Weights of a small self-supervised image encoder.
Model: 5.05M parameters, 48-pixel images, activation gelu, patch size [8, 8], layers 10.
Rows from block 4 of a small self-supervised image encoder, named by matrix and row number. Rows with one number belong to one neuron. Each number is 500 + 40 x the weight over its row's rms, rounded and kept within 0 to 999. All counts start at 0. Numbers have three digits each. After the name is the row's rms in percent of the matrix's.
After each neuron's rows are labels from the 100 images, of 14848, where the neuron reaches its highest value: "patch colour" is the nearest of a few named colours to the mean colour under the peak; "responds to" is what is common among them. Only what is clearly more common there than usual is listed. The data: aerial photos of the United States (SatlasPretrain).
# fc1: MLP up (model.blocks.4.mlp.fc1.weight, 768x192), inputs 0-38
# fc2: MLP down (model.blocks.4.mlp.fc2.weight, 192x768, transposed), outputs 0-38

fc1.241 125:521523521436555497508511526545535528490481439558519505553543559486539440486569454506520466556545563519429459477541471
fc2.241 132:459509463539580492492508507501484573507547453498550440507488439508478480527514536579492525483389477451468566504582456
patch colour: grey
responds to: crop field

fc1.393 140:492416514410493489533478416536528550441481522533461546554522509485521439459525493504445520526484501492504483473485517
fc2.393 211:522489457506457508547467455528492496520549499391587512540523493508436489486462509569509463631491546514543501559482477
patch colour: pink
responds to: building

fc1.406 142:509554530451511486514461497496543536486461460533549517523451515540460522510559496486549497529470505579477468578572494
fc2.406 189:489435467570535471525525468548481511463478494460505563550504500441481520490432523459462479525493479516480495484522545
patch colour: brown
responds to: crop field

fc1.654 135:571539524442554493483458501596542565504492421542528480524493508523526461476487504556537424556584532523484443491609492
fc2.654 209:515514569487516545521508455460516535481532463447446504474438428454547525519472462533465535484508488478494504484497515
patch colour: pink
responds to: river

fc1.649 161:531533535429466450469526527450491553526455572532447485486516483451487459506501510509525588472520505500458488502472474
fc2.649 178:542507486553506556455465485481488475511478527517543492481569510520431519525468510497507457533502477439550512500524420
patch colour: pink
responds to: building

fc1.714 135:562442457512564494493493481580570571488495498555527466543574510538529456474527518517483405432514556557394468503567492
fc2.714 215:524450474539497500487450536483481456446517517556499551438520542504477484548477474427496434450525544545555485497472537
patch colour: black
responds to: crop field; river

fc1.265 123:479497505487505444477506481571519527533478485550490501587548533522578478472524475543526455485556512521473446492570517
fc2.265 178:453412470544576530541476483521521553451552463520515565540513437524444486485553555488431507551423514467502562578463511
patch colour: pink
responds to: building; railway

fc1.477 136:511433529472608482436490560521541551521543491521503496547520517514496516545511478499533551494497515567373483522511516
fc2.477 260:486479446523494485479447441506533536484562484450534545531462478532439522462464516557465511483552524477525494402487557
patch colour: black
responds to: crop field

fc1.234 124:532511499471585476472495508538560544540497470554546473571554526506531441558528549519479497484490544566346496529556486
fc2.234 136:484495505586492566516490520415488475436519513442480534378460517492484502521449489459501461512550554472573509495461519
patch colour: black
responds to: crop field

fc1.242 140:483531502537489433495532537593516504549487480520544457553548523533542495496530484525496477543520519515449480516594481
fc2.242 238:424449508560536492490520482559476515440497462465523563522525437482556495518557540505416468514458506426483502509479490
patch colour: grey
responds to: crop field

fc1.85 159:522520553454486472548528492491479521466499495507492476496534501491543480455493502506570518454471500517310462520551494
fc2.85 292:480487497476473510481523522452486524476542489491434522513480489476498529548498459463470522454471474555527529532429503
patch colour: black
responds to: crop field

fc1.494 150:549452565456562465565493446562541541396525408541523513539529516519555474434503492581477477545530518536373438503545490
fc2.494 216:480497592449471525536521453449482514495483454446473515501473473456506504513460460450486519536526511494534466506504504
patch colour: black
responds to: crop field; river

fc1.247 123:506557511423570540436451468478555648495515492567475519553491454502455513527543477475544508541467484499459513498542488
fc2.247 200:508510497508448442588552489545488462534495488464515529519513525519572432543539479486409495486501504535470489498528512
patch colour: grey
responds to: crop field

fc1.344 170:496552430506583564504453489482489519392488449511440546491505506574483515512526516492479474503488505509504541506548519
fc2.344 260:449469512533567470488443521516486585432511476513476557540501425570525506545538481465370517451473480504504499493481513
patch colour: grey
responds to: building

fc1.590 143:534469531500546425506531448543566530524505440528549519503558511461536464524493529481528480511550537528396417502538519
fc2.590 191:479528549510549489497447507525480553427551470505485460527442482526520506525490401471499464453540497476553490509490485
patch colour: black
responds to: crop field; river

fc1.171 121:457503556514514552506521500485459535454511506546510408515495507500565525479547499534506465506472543608441472502511449
fc2.171 186:472387483486486460447499484518495523486508564436516550557495492525450472488430525505389522470541502498495510433539472
patch colour: brown
responds to: crop field

fc1.0 139:541454498464513514500489476532537577461478464563441442555516500583522439521527505499471457553491503502443512516522541
fc2.0 194:513520480544479537552514485540592527502530489507542533463507487469506469444442516516516412595513494549555519553519509
patch colour: pink
responds to: building

fc1.220 142:521502519457548470534531437481550606480518556560511539537515501522531538558514565551520547527510503525411475564596514
fc2.220 184:571529467481523531519511506596513496488485514529547476467525508507493481520515553443513381530461532478525537554473460
patch colour: pink
responds to: building

fc1.264 123:508433461451455448485504524509529612495475507539478546555561474521504472522521518444425514438537482487525506462478504
fc2.264 215:510477462479506517516482471571545513508500449429594493525472514535503449465365526535517459582506487487472517558511472
patch colour: pink
responds to: building

fc1.540 120:507440552443497470536470503500581597509558505565455446520522505578520446517496509557473490466461490478506438525565485
fc2.540 173:517540476559469551548475472568479483480497484389566546451487504498468502475444536497517463595523505506544532547457501
patch colour: pink; white
responds to: building

fc1.443 154:521563451545526547532407533508495604461454559569540530485502508538488448535519514467515478485497496532476554518504592
fc2.443 191:494531441519529536481466594548526512468416475470446536500544484530466511423492459456507534503444464579477507519451510
patch colour: pink
responds to: building

fc1.456 146:486483499497503532525493492461481544466486443534458490496441497524477534500543516463482518498509490503515484479476483
fc2.456 210:501497467500513500446491511513566493465472487501531451536543471486520564452539558505504523475492499536514469471533529
patch colour: grey
responds to: building

fc1.571 127:504452434494476480485560472474577615492512504547469551529504466541540509554491498494485543460525480477498465469505519
fc2.571 223:503458473451523518549462484597541520471519491446591473521493516536501452485397524526506418553497509494464530617528460
patch colour: pink
responds to: building

fc1.24 141:534500453468509485544447576501511569540452463587458505507539510525447427573577499418502518484532544521497537536444521
fc2.24 112:443531483567447504529479549533525549501462482512500493504543480587544440454556451508515476541424521522519479484451558
patch colour: pink
responds to: building

fc1.446 106:530440472467518515462484529504509653508513491563493465499538469608497532570509557523493491464468472499450518557587533
fc2.446 176:510519487492515525524532527598531517462500418471504544436479542490547437444433487514502471507518471486511509509485485
patch colour: pink
responds to: building

fc1.202 173:532520499455472529539491508510498508443501480528539469541522542542555388475504543530461480524473495514445482547545458
fc2.202 279:461497500579473513530571488496511503498502455430518538441449455461469589456445526517542522533531498506529493525437527
patch colour: pink; white
responds to: building