config.yaml
arch: "vit"
model: "self-supervised image encoder"
dataset: "aerial photos of the United States (SatlasPretrain)"
train_examples: 203450
image_size: 48
crop_scale_min: 0.2
horizontal_flip: true
color_jitter: 0.4
cutout: 0.4
method: "barlow_twins"
norm: "rmsnorm"
norm_position: "pre"
hidden_act: "gelu"
mlp_ratio: 4
head_dim: 32
fused_qkv: true
bias: "all"
qk_norm: false
parallel_block: false
dropout: 0.05
inner_norm: false
patch_size: [8, 8]
conv_stem: true
layers: 10
width: 192
positions: "rope"
pooling: "mean"
projector_hidden: 512
projector_out: 512
projector_hidden_layers: 1
init: "xavier_uniform"
residual_init: "zero_last"
optimizer: "adamw"
learning_rate: 0.002
beta1: 0.95
beta2: 0.999
eps: 1e-08
max_steps: 10000
batch_size: 256
epochs: 12.6
lr_schedule: "wsd"
decay_fraction: 0.3
final_lr_fraction: 0
warmup_steps: 500
weight_decay: 0.3
Rows from block 2 of a small self-supervised image encoder, named by matrix and row number. Rows with one number belong to one neuron. Each number is 128 + 32 x the weight over its row's rms, rounded and kept within 0 to 255. All counts start at 0. Numbers have three digits each.
After each neuron's rows are labels from the 100 images, of 14848, where the neuron reaches its highest value: "lies over" is the class under the peak; "patch colour" is the nearest of a few named colours to the mean colour under the peak. Only what is clearly more common there than usual is listed. The data: aerial photos of the United States (SatlasPretrain). In brackets: how many of the 100, against the usual share in percent.
# fc1: MLP up (model.blocks.2.mlp.fc1.weight, 768x192), inputs 144-191
# fc2: MLP down (model.blocks.2.mlp.fc2.weight, 192x768, transposed), outputs 144-191

fc1.81:176139077100151153132147098133161155165138084120107179123096131081111103114072129089134114130154088093118082081161157151116117070187131160114205
fc2.81:117111180119122180054140138121072096126141164141130113137089122190098130130156098110136109139179157178085124170139136114103111175101131195104128
lies over: crop field (44 vs 7.3)
patch colour: black (61 vs 1)

fc1.417:115106149141143093160096201099130125097184108132211184157127155159111190145143133129131094117117109159154084117130063119136127183176127160134092
fc2.417:089120145137142127191107139111165144152129120105121127125107127131120125131140126169178174151095189143135095095075121139152130136204130142135082
lies over: crop field (39 vs 7.3)
patch colour: brown (60 vs 36)

fc1.67:148117091136143146133159133127136127174078135130093097154127152088167100123090162182171121092150109096179193157129131111164141138079108105180121
fc2.67:174123116104135198198120111074155100119105123087089106102171149146093153172099082108180139159107098170145086142117117114089184083150142179100138
lies over: building (34 vs 3.8)
patch colour: pink (41 vs 3.5)

fc1.256:143137122141137152091174102127083179149095166148108142167130147101128098076163168110149091118135109103199194140143177105104181135046155107126124
fc2.256:168104117131096172126164145154142111097143120108075134090119192180136124165124000112139201128117111132137085147159107148104175109160139156099161
lies over: building (32 vs 3.8)
patch colour: pink (61 vs 3.5)

fc1.475:134080107130136156177113122111166080142077146117096145190153138122120113095118067192115177151134101099173141102140164124117144130136117124090103
fc2.475:109126127201092132134063150117182086138132117112168169124147097100116125104150142159128169156188091090100138086119170153184059090112171174072139
lies over: crop field (27 vs 7.3)
patch colour: grey (88 vs 57.4)

fc1.408:129114127096147044112118181113193129152122113118126086133140136096118117140045132159146160117152099095118142162148131121072182095171166152104144
fc2.408:110158143115137203119143090115094084088131120161103080187128136153137099140148114086101080120161143148089176120133163105075121197086176139145089
lies over: crop field (55 vs 7.3)
patch colour: grey (94 vs 57.4)

fc1.661:160123206131112173054129144159081137116077166110145163156114149170141110088113085090100124134164116166112136084149120098124187201158120130124143
fc2.661:133106079164087080125101126175134115106145134095119126147201131106121153132106170125143048125067111094175149103115146128134083115079112096107172
lies over: building (45 vs 3.8)
patch colour: pink (34 vs 3.5)

fc1.58:162128122167145133081129104121101112167092153123111067093094152110144090082112169104147098098148120102160204156134154124129144165075100124138111
fc2.58:172091087104126129151126161106154097104129149074104074119150179169114133190072062110141172123080111151108072126143108158092186101171131174059133
lies over: building (27 vs 3.8)
patch colour: pink (52 vs 3.5)

fc1.282:151148150158172136175079139123115140112167149168127165123089109157116115044183111084160176136118086075122110102160149156098146155135115125090091
fc2.282:129100137085163098101111136112146160130130136111119102123129095134119146088105087126104140147103133199167118100168126127072170071137139137093170
lies over: crop field (45 vs 7.3)
patch colour: black (33 vs 1)

fc1.496:096149169121189080150118163143149092083156064097188186144143112094115162091104162151110049104113087159123139057146129120148092154152077182161118
fc2.496:112105143172057077172137214106143140101167126123134114122065169158112133157095077161129127135120092150138080156175157131096142176162123139111090
lies over: crop field (29 vs 7.3)
patch colour: pink (29 vs 3.5)

fc1.687:185168097102139150118166074088119140120051088155068147172114141125118109125109120099115143127107134079152163109133127132091192174172109143135101
fc2.687:140102148170103120094120177133171109135161130140095102086116155140148109144163066157170166121150091131100139133150112203144128102124111176125172
lies over: building (27 vs 3.8)
patch colour: pink (65 vs 3.5)

fc1.414:193111094175114118154107113157173114155100152158172139134127142161107101079168123144158168172120095101145151152129125167119103084151113122116143
fc2.414:138104198143138096118071097022081118121134163107144087124081057087152112116117122127132179135140128171094132133139156136179150088131119174130090
lies over: crop field (27 vs 7.3)
patch colour: grey (92 vs 57.4)

fc1.746:087152134099146116141132129121104083136072193120155141166151119113124116112190163108172122117120103142088180116115109094165130117156114088167152
fc2.746:131115058139115124187158150122183142144136156183077089091135116166129134141157133133140105139130149109177103165091132153179126159108089120164153
lies over: crop field (59 vs 7.3)
patch colour: grey (89 vs 57.4)

fc1.757:097110128128114086142097144093167141166065133118167158138128111094138103161112164140106149130153131095073185159121139103156131123176112090117096
fc2.757:108128128151102101160158134161151168131143144159095125169124137160140136123176155106146071130134119118197101119165131143132084220095104108118188
lies over: crop field (25 vs 7.3)
patch colour: grey (90 vs 57.4)

fc1.736:142134071118122178144162104092056094141126097108149159152133112190101142107125138098187098157154093196129195090134116133116139168183102140139149
fc2.736:157108122171097123112141132150190139127107141157088162140131161096132118157137107184153121133128139085112103178133093175146091164116139184143148
lies over: building (30 vs 3.8)
patch colour: pink (50 vs 3.5)

fc1.167:178073127088096133087191097132150123093091145038066139121146167098110107114139076137141147130155058079129141075155136101161196150175139166119147
fc2.167:148136119117118146161093159114158097084124146094140142137162094147136155133094128091151177138132069132129077113157125101105148070142160167082132
lies over: building (62 vs 3.8)
patch colour: pink (31 vs 3.5)

fc1.449:179127104162114118138135147137136162112114133155143111088111149162131107105139151131169154157117108113156130120124122118082109117133159122123122
fc2.449:094126163128135113159118126032092084104180103107119113142060061096139110111113118085134152115189140170092129176131175133167123098147140137165115
lies over: crop field (65 vs 7.3)
patch colour: grey (88 vs 57.4)

fc1.201:126143148133190102092124158130125169163143124114163152135165108118082184099107159167125125095097062100158112127136140141107117072157122102114104
fc2.201:126127166179096121199084150088164144130170146145119133138091137154122101164129128188135123156113176178191098166113123165089148162125111177139120
lies over: crop field (34 vs 7.3)
patch colour: black (29 vs 1)

fc1.607:150180128164179137133097118092203086130101072181111150131072120129117090108117096094107160114113103101110105154158138159092140086155153157084111
fc2.607:130116193105125123069139082134112154155169161105158098118141136079094114050131078066142109152147137178151155110213170125076160114091169143028165
lies over: crop field (36 vs 7.3)
patch colour: black (28 vs 1)

fc1.163:178138074169121115123173117116140098075152115123137081085089117134147137156133164093121113148146130125090146130161193206130086141113093154181131
fc2.163:134146153133144090087147125092145127160093138116122132136129151107119165159142143124079090114111177071088171119077138141173109123149104144134095
lies over: building (57 vs 3.8)
patch colour: pink (54 vs 3.5)

fc1.368:138101085140122088122102126173136100151118168121131140128145172107145107105140125147127164126082141087189114048114145129126098123127117099149092
fc2.368:107111116144105131158131122098125131092154100158138114086071025131119113168100090115124129157194151133056147199142173139191116123109103136130113
lies over: crop field (26 vs 7.3)
patch colour: grey (94 vs 57.4)

fc1.744:107163177107198118104104157162137171101188141144164159136157148083159121091123175065139107094132106131167116179132147118112143090062136120127170
fc2.744:116176130094162145050142068182115176092109107144140164128121116133159164163081064120126125104083154086096104134120102129070161149165092116106170
lies over: crop field (31 vs 7.3)
patch colour: brown (65 vs 36)

fc1.291:142158175114132107105171092111070179185179126112156129103149152143121146116151138105129140141107129148125179071129166112068133171182102071131132
fc2.291:127105116164054138132177161139144146158148177121119099058160146177099126143166145134151120118105159177172116161102109123201135167146070102161155
lies over: crop field (34 vs 7.3)
patch colour: pink (46 vs 3.5)

fc1.369:141164119085138137104120107105108097143101064118113168138143105158119143097046147122156104156155124133127184024140108101078162178221071168130140
fc2.369:129082090179138111084160148139171120141103155128132136158119137097134143155197094165126124110134111123079096126141106195150065156121147181106176
lies over: building (30 vs 3.8)
patch colour: pink (51 vs 3.5)

fc1.559:168116059146154095147112172171135118092127121122115109155147115141121142058139119127118074159118081102193109147127158133113126092102156133128125
fc2.559:131138206161155084080091165095081139140102145098180106095079093149119101101097089111089220143150201128075116173096145137161146112170136093087062
lies over: crop field (36 vs 7.3)
patch colour: brown (65 vs 36)