A small self-supervised image encoder, trained from scratch: 5.05M parameters, norm rmsnorm.
Rows from block 3 of a small self-supervised image encoder, named by matrix and row number. Rows with one number belong to one neuron. Each number is 128 + 24 x the weight over its row's rms, rounded and kept within 0 to 255. All counts start at 0. Numbers have three digits each. After the name is the row's rms in percent of the matrix's.
After each neuron's rows are labels from the 100 images, of 14848, where the neuron reaches its highest value: "strongest on" is what is common among them. Only what is clearly more common there than usual is listed. The data: aerial photos of the United States (SatlasPretrain). In brackets: how many of the 100.
# fc1: MLP up (model.blocks.3.mlp.fc1.weight, 768x192), inputs 0-191
# fc2: MLP down (model.blocks.3.mlp.fc2.weight, 192x768, transposed), outputs 0-191

fc1.190 111:111106118115145123109107133173155232120161117163124106149104090153118145136139163119120119112114107096125129106135099124117136141106147110133158140116120131141151112115162106132154129144121188114115164118124092123100110092108115095141122132130107099174138117122107115164168126119113113125131131159161111103072083142134125154106137128118051124128145099182107132153106139150143135110137148143108123118090127112146158119136145172112095101168108113144133138139116095148151112118099176106122190126158122132112154112144127104112109102155119168151117103167108115134171160109140144106
fc2.190 204:145187155106116146181117136097132148122148134142126142102114134117152070126114138148118129154142092085148154122116111138172133133124149158081127171105120109128140089165094115145086140131179139122135097117137169143082117163157129161131121115144152168122132135160080134060109135165123141086106119169073128185148131083115132139113108156154085129140119154097142096094128141124095077158125157133141111132110101145127132143145124142093141128098124161082114144149135139140092144155162098112122096128134159129115113131125110148110151144119152119146123131119151165126132126089124120133
strongest on: building (71)

fc1.632 151:150143111154150132107116148139165131112151150139152137156116130136136104110124138137159119199153112119107122122131100135169144112116134163149171156116125102125140096121102162156091131096158154123151127116106103085115144128184117129079130099156127209151102221123096132123140108147116139105118124149133142101115108126118149098114133125154051128120133081123111114126122135153133126134132144143117114142116076124147129118208096156120101129163134146123098106121127141112089109140100155102135112086128149118086124115128107148148134149123094095139164138132132131109145147126135149103
fc2.632 215:119101122143114123137101155156091126133107162139150111123153119115105157119174145119112110124135150134179124119084051109095105148104142121128134110152149179161147115096121141141172120197113106102122136140147152129146106143123165126113106114156116121152142122170089107156157102099104096109138158145128087132124114165152162122124151139120114157132115107104105126152105100141133107097143168105112117125142126134120112113130132149104121115136092093114094177120144144163136114100109139089127180136133139163138168108167133097132099129156084171097156097122105173154143110103110172119
strongest on: crop field (34)

fc1.608 182:155122107117125101143125155088120141113121130151121153168139147118119124131158092121126139095127124155106141136118165137120146129132127127154105150115138145109158121136123103127081076179119153129127085093131122081203147093123114173110138125133117134095095119132182116109116156118125108159109101112137111110176119118106084158114137138145168113123090117113114111097148114158127129079155101170159131105139108133082119104106150088132073151116136175122129101131127132137146135158140090142126082091106128127157116168129117144116163155111144160147147170150182101136095090160128125124
fc2.608 219:148142143110136098139127123147142163142125120157156134144084149090071129133154135115118160164093082123153161176145096091099146135154171133099097162103139147118145129140124083153136084135106153172135171098124175100124134130149113111122129090124136173133093098136101119082128160067132118127075131118135113146150138102100113112145122106125077128115115080173156097115119138153155127097149160123189124100108078135128120138150117144159093155102155140114130109139122153130131114151127144139110113119164146150103124125110118126153150140129105135133131164138154132129140097118125074140
strongest on: crop field (26)

fc1.623 170:139099084125130111130097135143121137103125094148184154157135165133125129087165122127118120138134142148136114144140125056135131118112172101132108133149157130128132127105121116121148095170133131102141099113144134133080110113167138104136127153160124109119100120146136111102147151109112117063119139164117096138093113155168089139146128136104080150132095114160123102184140127172101105098152178141131101131097099120119136100125174147127112150133116144131084156111173133124138125108099101140133120130140110159116123065137083115155131146131065138153146136106150149186135106105095143135
fc2.623 218:129138118132126157151122149086108131124145129105107096106130113152127134110128153162119087084083130113157138131119153207140111175148098136131173155117134107127098138161154129114149125147121120123170100154105148142138122141130138140153144095082079116124142143153111115107104125115146130148119146127124112159166128084076145163109129149141153077135106123120157140095117129112154135170090099149114123147142160165112154175135152120098121141110085081123168129154102100119107122121175099093123111133127180120149161158117115155147153119142177177100091119141128112109113143130163116122
strongest on: building (70)

fc1.731 112:116128096138168152110134130145143181103165144172105151164148121162149108168145161136120122139129143118091135110112070155148157137081129079142179117131100154105131164119139140146095125134145180095158119103142112112103102116125121094139133135161157136138109170115127129138165111139089127137123124171076100113098104147093115136107101113140081102119142166131124093162145147191143121157155135108108124135114104141102108103136131157094080102163121129154106138142134112138108125144097163116121172148155128130160147108146154155130115136119125148165144123105132142134124138126155195129
fc2.731 113:123134135144122126129109128122087115141117132136114165108091151150140120150126161133122109113164111100134147086137110163142118157137102156112153147130126158129133129130139144132139115154152120094126156124118170119105099133171152180130131088126127149144144129112051140113142118159154124128109096123134137175174115120044173146115164142167105109143144144086123106108101109084126101112130123129127107127189090141129113120167117142108145123113115155076133155108124110153067128173162147140143124126135142147106166112145137131107153145113123106088143080187125167111138114110142091137
strongest on: crop field (55)

fc1.80 098:135153147137160117113124121143172200093141137176139120179124113094134136128163127149128143186138124142085140127152107117120149102089150159140134163113115111141185066133116140137116083115119196134112167137123077121149075147108090140092120101130114184138159131131131137146152123120150121106129141122158155120087148113161136131113087121115098151119113119134115120143128141149105109069148176169112136142091141133128134113177107141136091131143138134148152097107116120107125125131151124142123144151142100126125127153166128121098108107133077118134075116126128133106135125138120120088
fc2.80 137:129155139129082127170113144111143116107127125118098128090113124117124106099147168139131101137131129119172101111117103150148112151126151116060151147128107134143100088122115124134141138195161089104167077089138137145136143158114150144147098130133115151141123112171078106128113128149131116072110104161115083151144121110147128145096147158104120163133127158109117109131101080109100113142109149116134112147134115114164136141151154139055136087130123137073117189132154124126125127161137123123149159116126160135121135156164122098095127154181130167129171122135129149160131111101135164127
strongest on: crop field (49)

fc1.752 133:104155106102135149131176129104156163140116133159095125168196127120150122168136128162118149149140143129088134119103075152154144114152118119151113114121100136105156125139102166147095123128122160106125128114148088124099131123130106103131115156180144154123174142094159164138133110118137146189155136152124161145116139142103121118125061093132127100122111171102170110119163151152122146148154125180108127118102113158090096105130106128110126121128122113190099132136132122095102155079136109109117149159113117130172090107166145146102117128115140128163125115112117141114104114107119184116
fc2.752 153:159136138137156125154085106119099130124146124168167117134101156061137113161167146149139097104125131101127174135161112124167133146136144166113146112102135131126114134143128140146164106155128145105146153107145175093133157140142141162118119065091115111152141122143105087103160141133141109105129080135144128144144136137064136115105132157133121126114129122076115088142114111134138095128203138092137105138151110144100131095135112148134127140146116164123172167140129141144105106188195131109125133140153135150075117148126119103160141125111143131086136112169162132118132105130131097117
strongest on: crop field (36)

fc1.304 153:141127115170177141136094115082147179101171100157121120143091121092098113174174129119128125125112113143116171160125111111102130142089131138122144136113128122152173114137094131173119094115112206162131104143116158073163113164129108135137111117128138134144125135186158096118112160093090124154118124127114164116121146136131150145104104133126150167100124119087102133171123138185152108147139166140167153144112124138111130123126145148142077150138120129160087133131116140127137133165136144121104115142166121103102089140153124141139124083121115151091144124124154078150128129145105144117
fc2.304 260:138108138125066108121166113157121098139079130126152137156172129153174129104131128127145109135136151158091090101145111140124146144144135140137107107150107108137122144096169125119139151161145103087114106115129107153109131111142149174117133139151098114089141115077117144151148089172143087121160146122128107129153108117124135140145151117123114116174138151169122117075125099081104163109115117148078099157189141105155149113123141077101177095108141108124138148121159102147125113127137136153107136101067130126139178113111115124106120171152136107111180128163132159134109136138110133133
strongest on: crop field (72)

fc1.298 159:111133120174123158118123119116123137121125195138142132125138137141151125161119131156101129145135124119116107106105140135087127100146117135135150140132115109103164168083116096157112147075163141111105078106126119116096130132173135120133132127116148147123131158072149165117118088123118155125126145116127186115133126158127108073154049120114133138098134120111133086152154169162129141146141124110131114125147114149105091117103137150170098124126161127135105145114194114134158103101137135135146140128116133130131122124116143180182121162115162138118133166068130097151100160139151193117
fc2.298 198:084140152151116133139111100124139155126153158125146140102107082109124145120058112193109165145103099074123115122105151125091137157140129137118151138108102094131159126133157095136128165063152132151102099124130144121147082122098121143131104131129176091159127129141130167165125083122134142083120118124129152144086152140157132125147096118133096088124125168127137135131096148127148108165126137085117125118139129159107136148097140141142130106123172096142117148086153135179163125081186137161141157145096111110118122170145165138178120119126141148115124138135126129101104152118110124123
strongest on: crop field (31)