A small self-supervised image encoder, trained from scratch.
Model: 5.05M parameters, arch vit, patch size [8, 8], layers 10, width 192.
Data: trained on aerial photos of the United States (SatlasPretrain), 12.6 epochs.
Rows from block 2 of a small self-supervised image encoder, named by matrix and row number. Rows with one number belong to one neuron. Each number is 500 + 40 x the weight over its row's rms, rounded and kept within 0 to 999. All counts start at 0. Numbers have three digits each.
Before each neuron's rows are labels from the 100 images, of 14848, where the neuron reaches its highest value: "peak on" is the class under the peak. Only what is clearly more common there than usual is listed. The data: aerial photos of the United States (SatlasPretrain).
# fc1: MLP up (model.blocks.2.mlp.fc1.weight, 768x192), inputs 96-143
# fc2: MLP down (model.blocks.2.mlp.fc2.weight, 192x768, transposed), outputs 96-143

peak on: building
fc1.58:550550592504490508425454487514386529407476509465379547492431518530478477580543480541454448468546518460516452479437457514440543452552505477439444
fc2.58:460541447487476519537501489483555459589513499473530505514533474538499544495500542511567466532511501490534565489542555535512509522392514591551541

peak on: crop field
fc1.259:510491519554509411469500534505495466557474418429470525466472461483537478498480549425421562428543527476524508523477458499508534450545502436536533
fc2.259:499517500520528524503527494523573566520475537460466463513520487485462484417525492421469515421543534539489448521495539494511494439494467532502537

peak on: crop field
fc1.649:522470480482515511513536521465554503523439473460553428437496549520506501493534517540576497493516405518486542475474547493464501489472517538549465
fc2.649:515454501532499522532485477485432541412474595478510530495527499514459493587532459508533431518462455451519487508508532453481481581463500485447428

peak on: crop field
fc1.752:541476532487504437491416476471491480452506448488442486426527547469497485518521527565492462538533447568500503530498505479477505472490474498451512
fc2.752:516529479473459598526495518490539508449417508470519506533480470484479474543475511474449484410541540507470452466505496562532467446484482501495467

peak on: building
fc1.661:525551453527523435528443482483380475516481539469521523489485477527534487438501539475519449501541444376526502532522499494535475453525514480506522
fc2.661:439542509478455501476535491551526550574501504565493500537481507482530544538499491472576555450497530482558555506467451553485516514447532508524517

peak on: crop field
fc1.417:490482414511447508560559457503534476498429547541566521471532437502483506406509521540522538423531463591479549484486507464481512475543477582515460
fc2.417:486497481516487478415522503496553466403536546533514477513546402557499518489465485552488499496411508479509532520475474453462476595437494517526493

peak on: building
fc1.256:562540535570460501423462499517454563438473487536404515462418570508566486525541486523442433428540459489497480501491501523449503459482509450485476
fc2.256:464486493452509505522488500460519482527509523495527581535521446497480532535478522514500465508528504488525543482530496499498456509469542563536529

peak on: building
fc1.369:466511517458491480521446484520479474514502509514440456480512497522508470420529502576541471499514481475494479535511484500512466479531510510534488
fc2.369:525526479556510564528527449470438476524489503526520415511525403556446509505520507465545506533480506510476439420444531431474537488514463489475444

peak on: crop field
fc1.275:508516530543493490487550557494535510580357502572519500500520453537484528461507514525616536489536533448471554455464516538486464468446471505540481
fc2.275:468542535486429554500490495531506515481538532536453511488496441463469523497494448526500554520497567556538483510528459453501471515524510536518450

peak on: building
fc1.163:514460510463485481508393496448437474465509437425521531544536462574522427550548558499539464474535494534487433534538466477516512455553541495449448
fc2.163:547486475532474509446478470528508557516455454457528480593494520575566466531516545478455469449536476600474496536481536503531517494480461523463539

peak on: crop field
fc1.449:451503500487560437499518511496497482488467461476475550471480482483486444582474541573498449440537511522579540478473430507506500466520497541538388
fc2.449:518494536533505510470467480455519490506551599509474522584489526482439536445546493470500506515491497527431431559522513463501505464547526473502470

peak on: building
fc1.687:534564511518530510452432548536485545520499481514403465532490410532444542521519487556549497423512529572480463496471504497510476486551500540483460
fc2.687:455481551469518557523497430513448489531455551488490585524509480528477494564527541454489458539513529484518481484438459466476513531509498543490533

peak on: crop field
fc1.654:496488477487482415543449449513468464542468397539505506487515429518530476497537584482485525480551481511515478489561465466534472452565498490546451
fc2.654:461491523498431547489538466506462529571443546477509541538514546511474514506510479510554517556454511440517508479468560587492565606391522495537558

peak on: building
fc1.736:489522502469496451522474462533505461492503479487438447479475498556523477437522501571478473488524448531475468538494520480521520466508514541536472
fc2.736:526516535499466516505479527533409495482513504498473557525503480504446511609468439549486457499485533455530482475442520407466541545517474503407480

peak on: building
fc1.473:492378468493514468528470481503458429469517533541527550575489411564502487466494535483521466491526460476542506468534446444463477467544455521546487
fc2.473:489506519500453552505489463473476575469487485544495515565489449511566465499570557524550515460554489497517421477511470446459551509548447484489469

peak on: building
fc1.167:535457462463515493492443565490474528516506528454413411536495408566444523421532476479455450452520481518497504447525527441415488476441513467542566
fc2.167:499472440468459484523578506457566518536530466478570481513544513474480538485485489489500550502509497508487518487611472576488456482419523457548510

peak on: building
fc1.67:550523589519523496451444570468433485456445478464364474525453433540517453554517535534481470456566554472493469468419453498410519428489502528479502
fc2.67:457563486468437492544487465426600499593510455516518441517519527536548541458507572514580490563481491527504526544557529570506505553444520587529536

peak on: building
fc1.157:534486502471492490502447544511461528559516529475402503542511465539480511388574485476475464483546525510518490506548552468448465454424486496506578
fc2.157:551454421491491463526513504464556484503525485498633490486525527464520515471459468498481580489455397524418525520636473504505461523490511405538506

peak on: crop field
fc1.368:466484531480563483449503507483481540465434502414492523486455472471439453581478563534596473492522541506541533509445471529477473485521565512488413
fc2.368:506516523472501489494478517518542419557573505543449508534526527561495493500478465463446521502507484490443457558588491449562554499561480497469546

peak on: building
fc1.321:509551511502479484507451451523391563488491444482494587539444479502615458470496541465516423511516517455545480537483483476517495485532534483475578
fc2.321:525531507503454485438512477545466530453533485455542575558486497466549486591523476480518513472538526468516474514506484534512467465472525444427512

peak on: crop field
fc1.309:488461524513472457505532511502469548468430505479546555461460470482500482532472482544522527484528473511570550434444480529486452476458497517507469
fc2.309:510521511473518516410487437573559453542532577468497511540467528485474480472530542406456512538527501508433476565522550455541516450506521459551482

peak on: building
fc1.747:497461535494432528491480507525456515517491426497476439443478466437488499476557488476441570481525509576506499462487478520452383480467452505473564
fc2.747:446519438550520471546528553523531427551527470530504465539462465538559496523458494525524555549610459492502470527534523453534548389470503508576552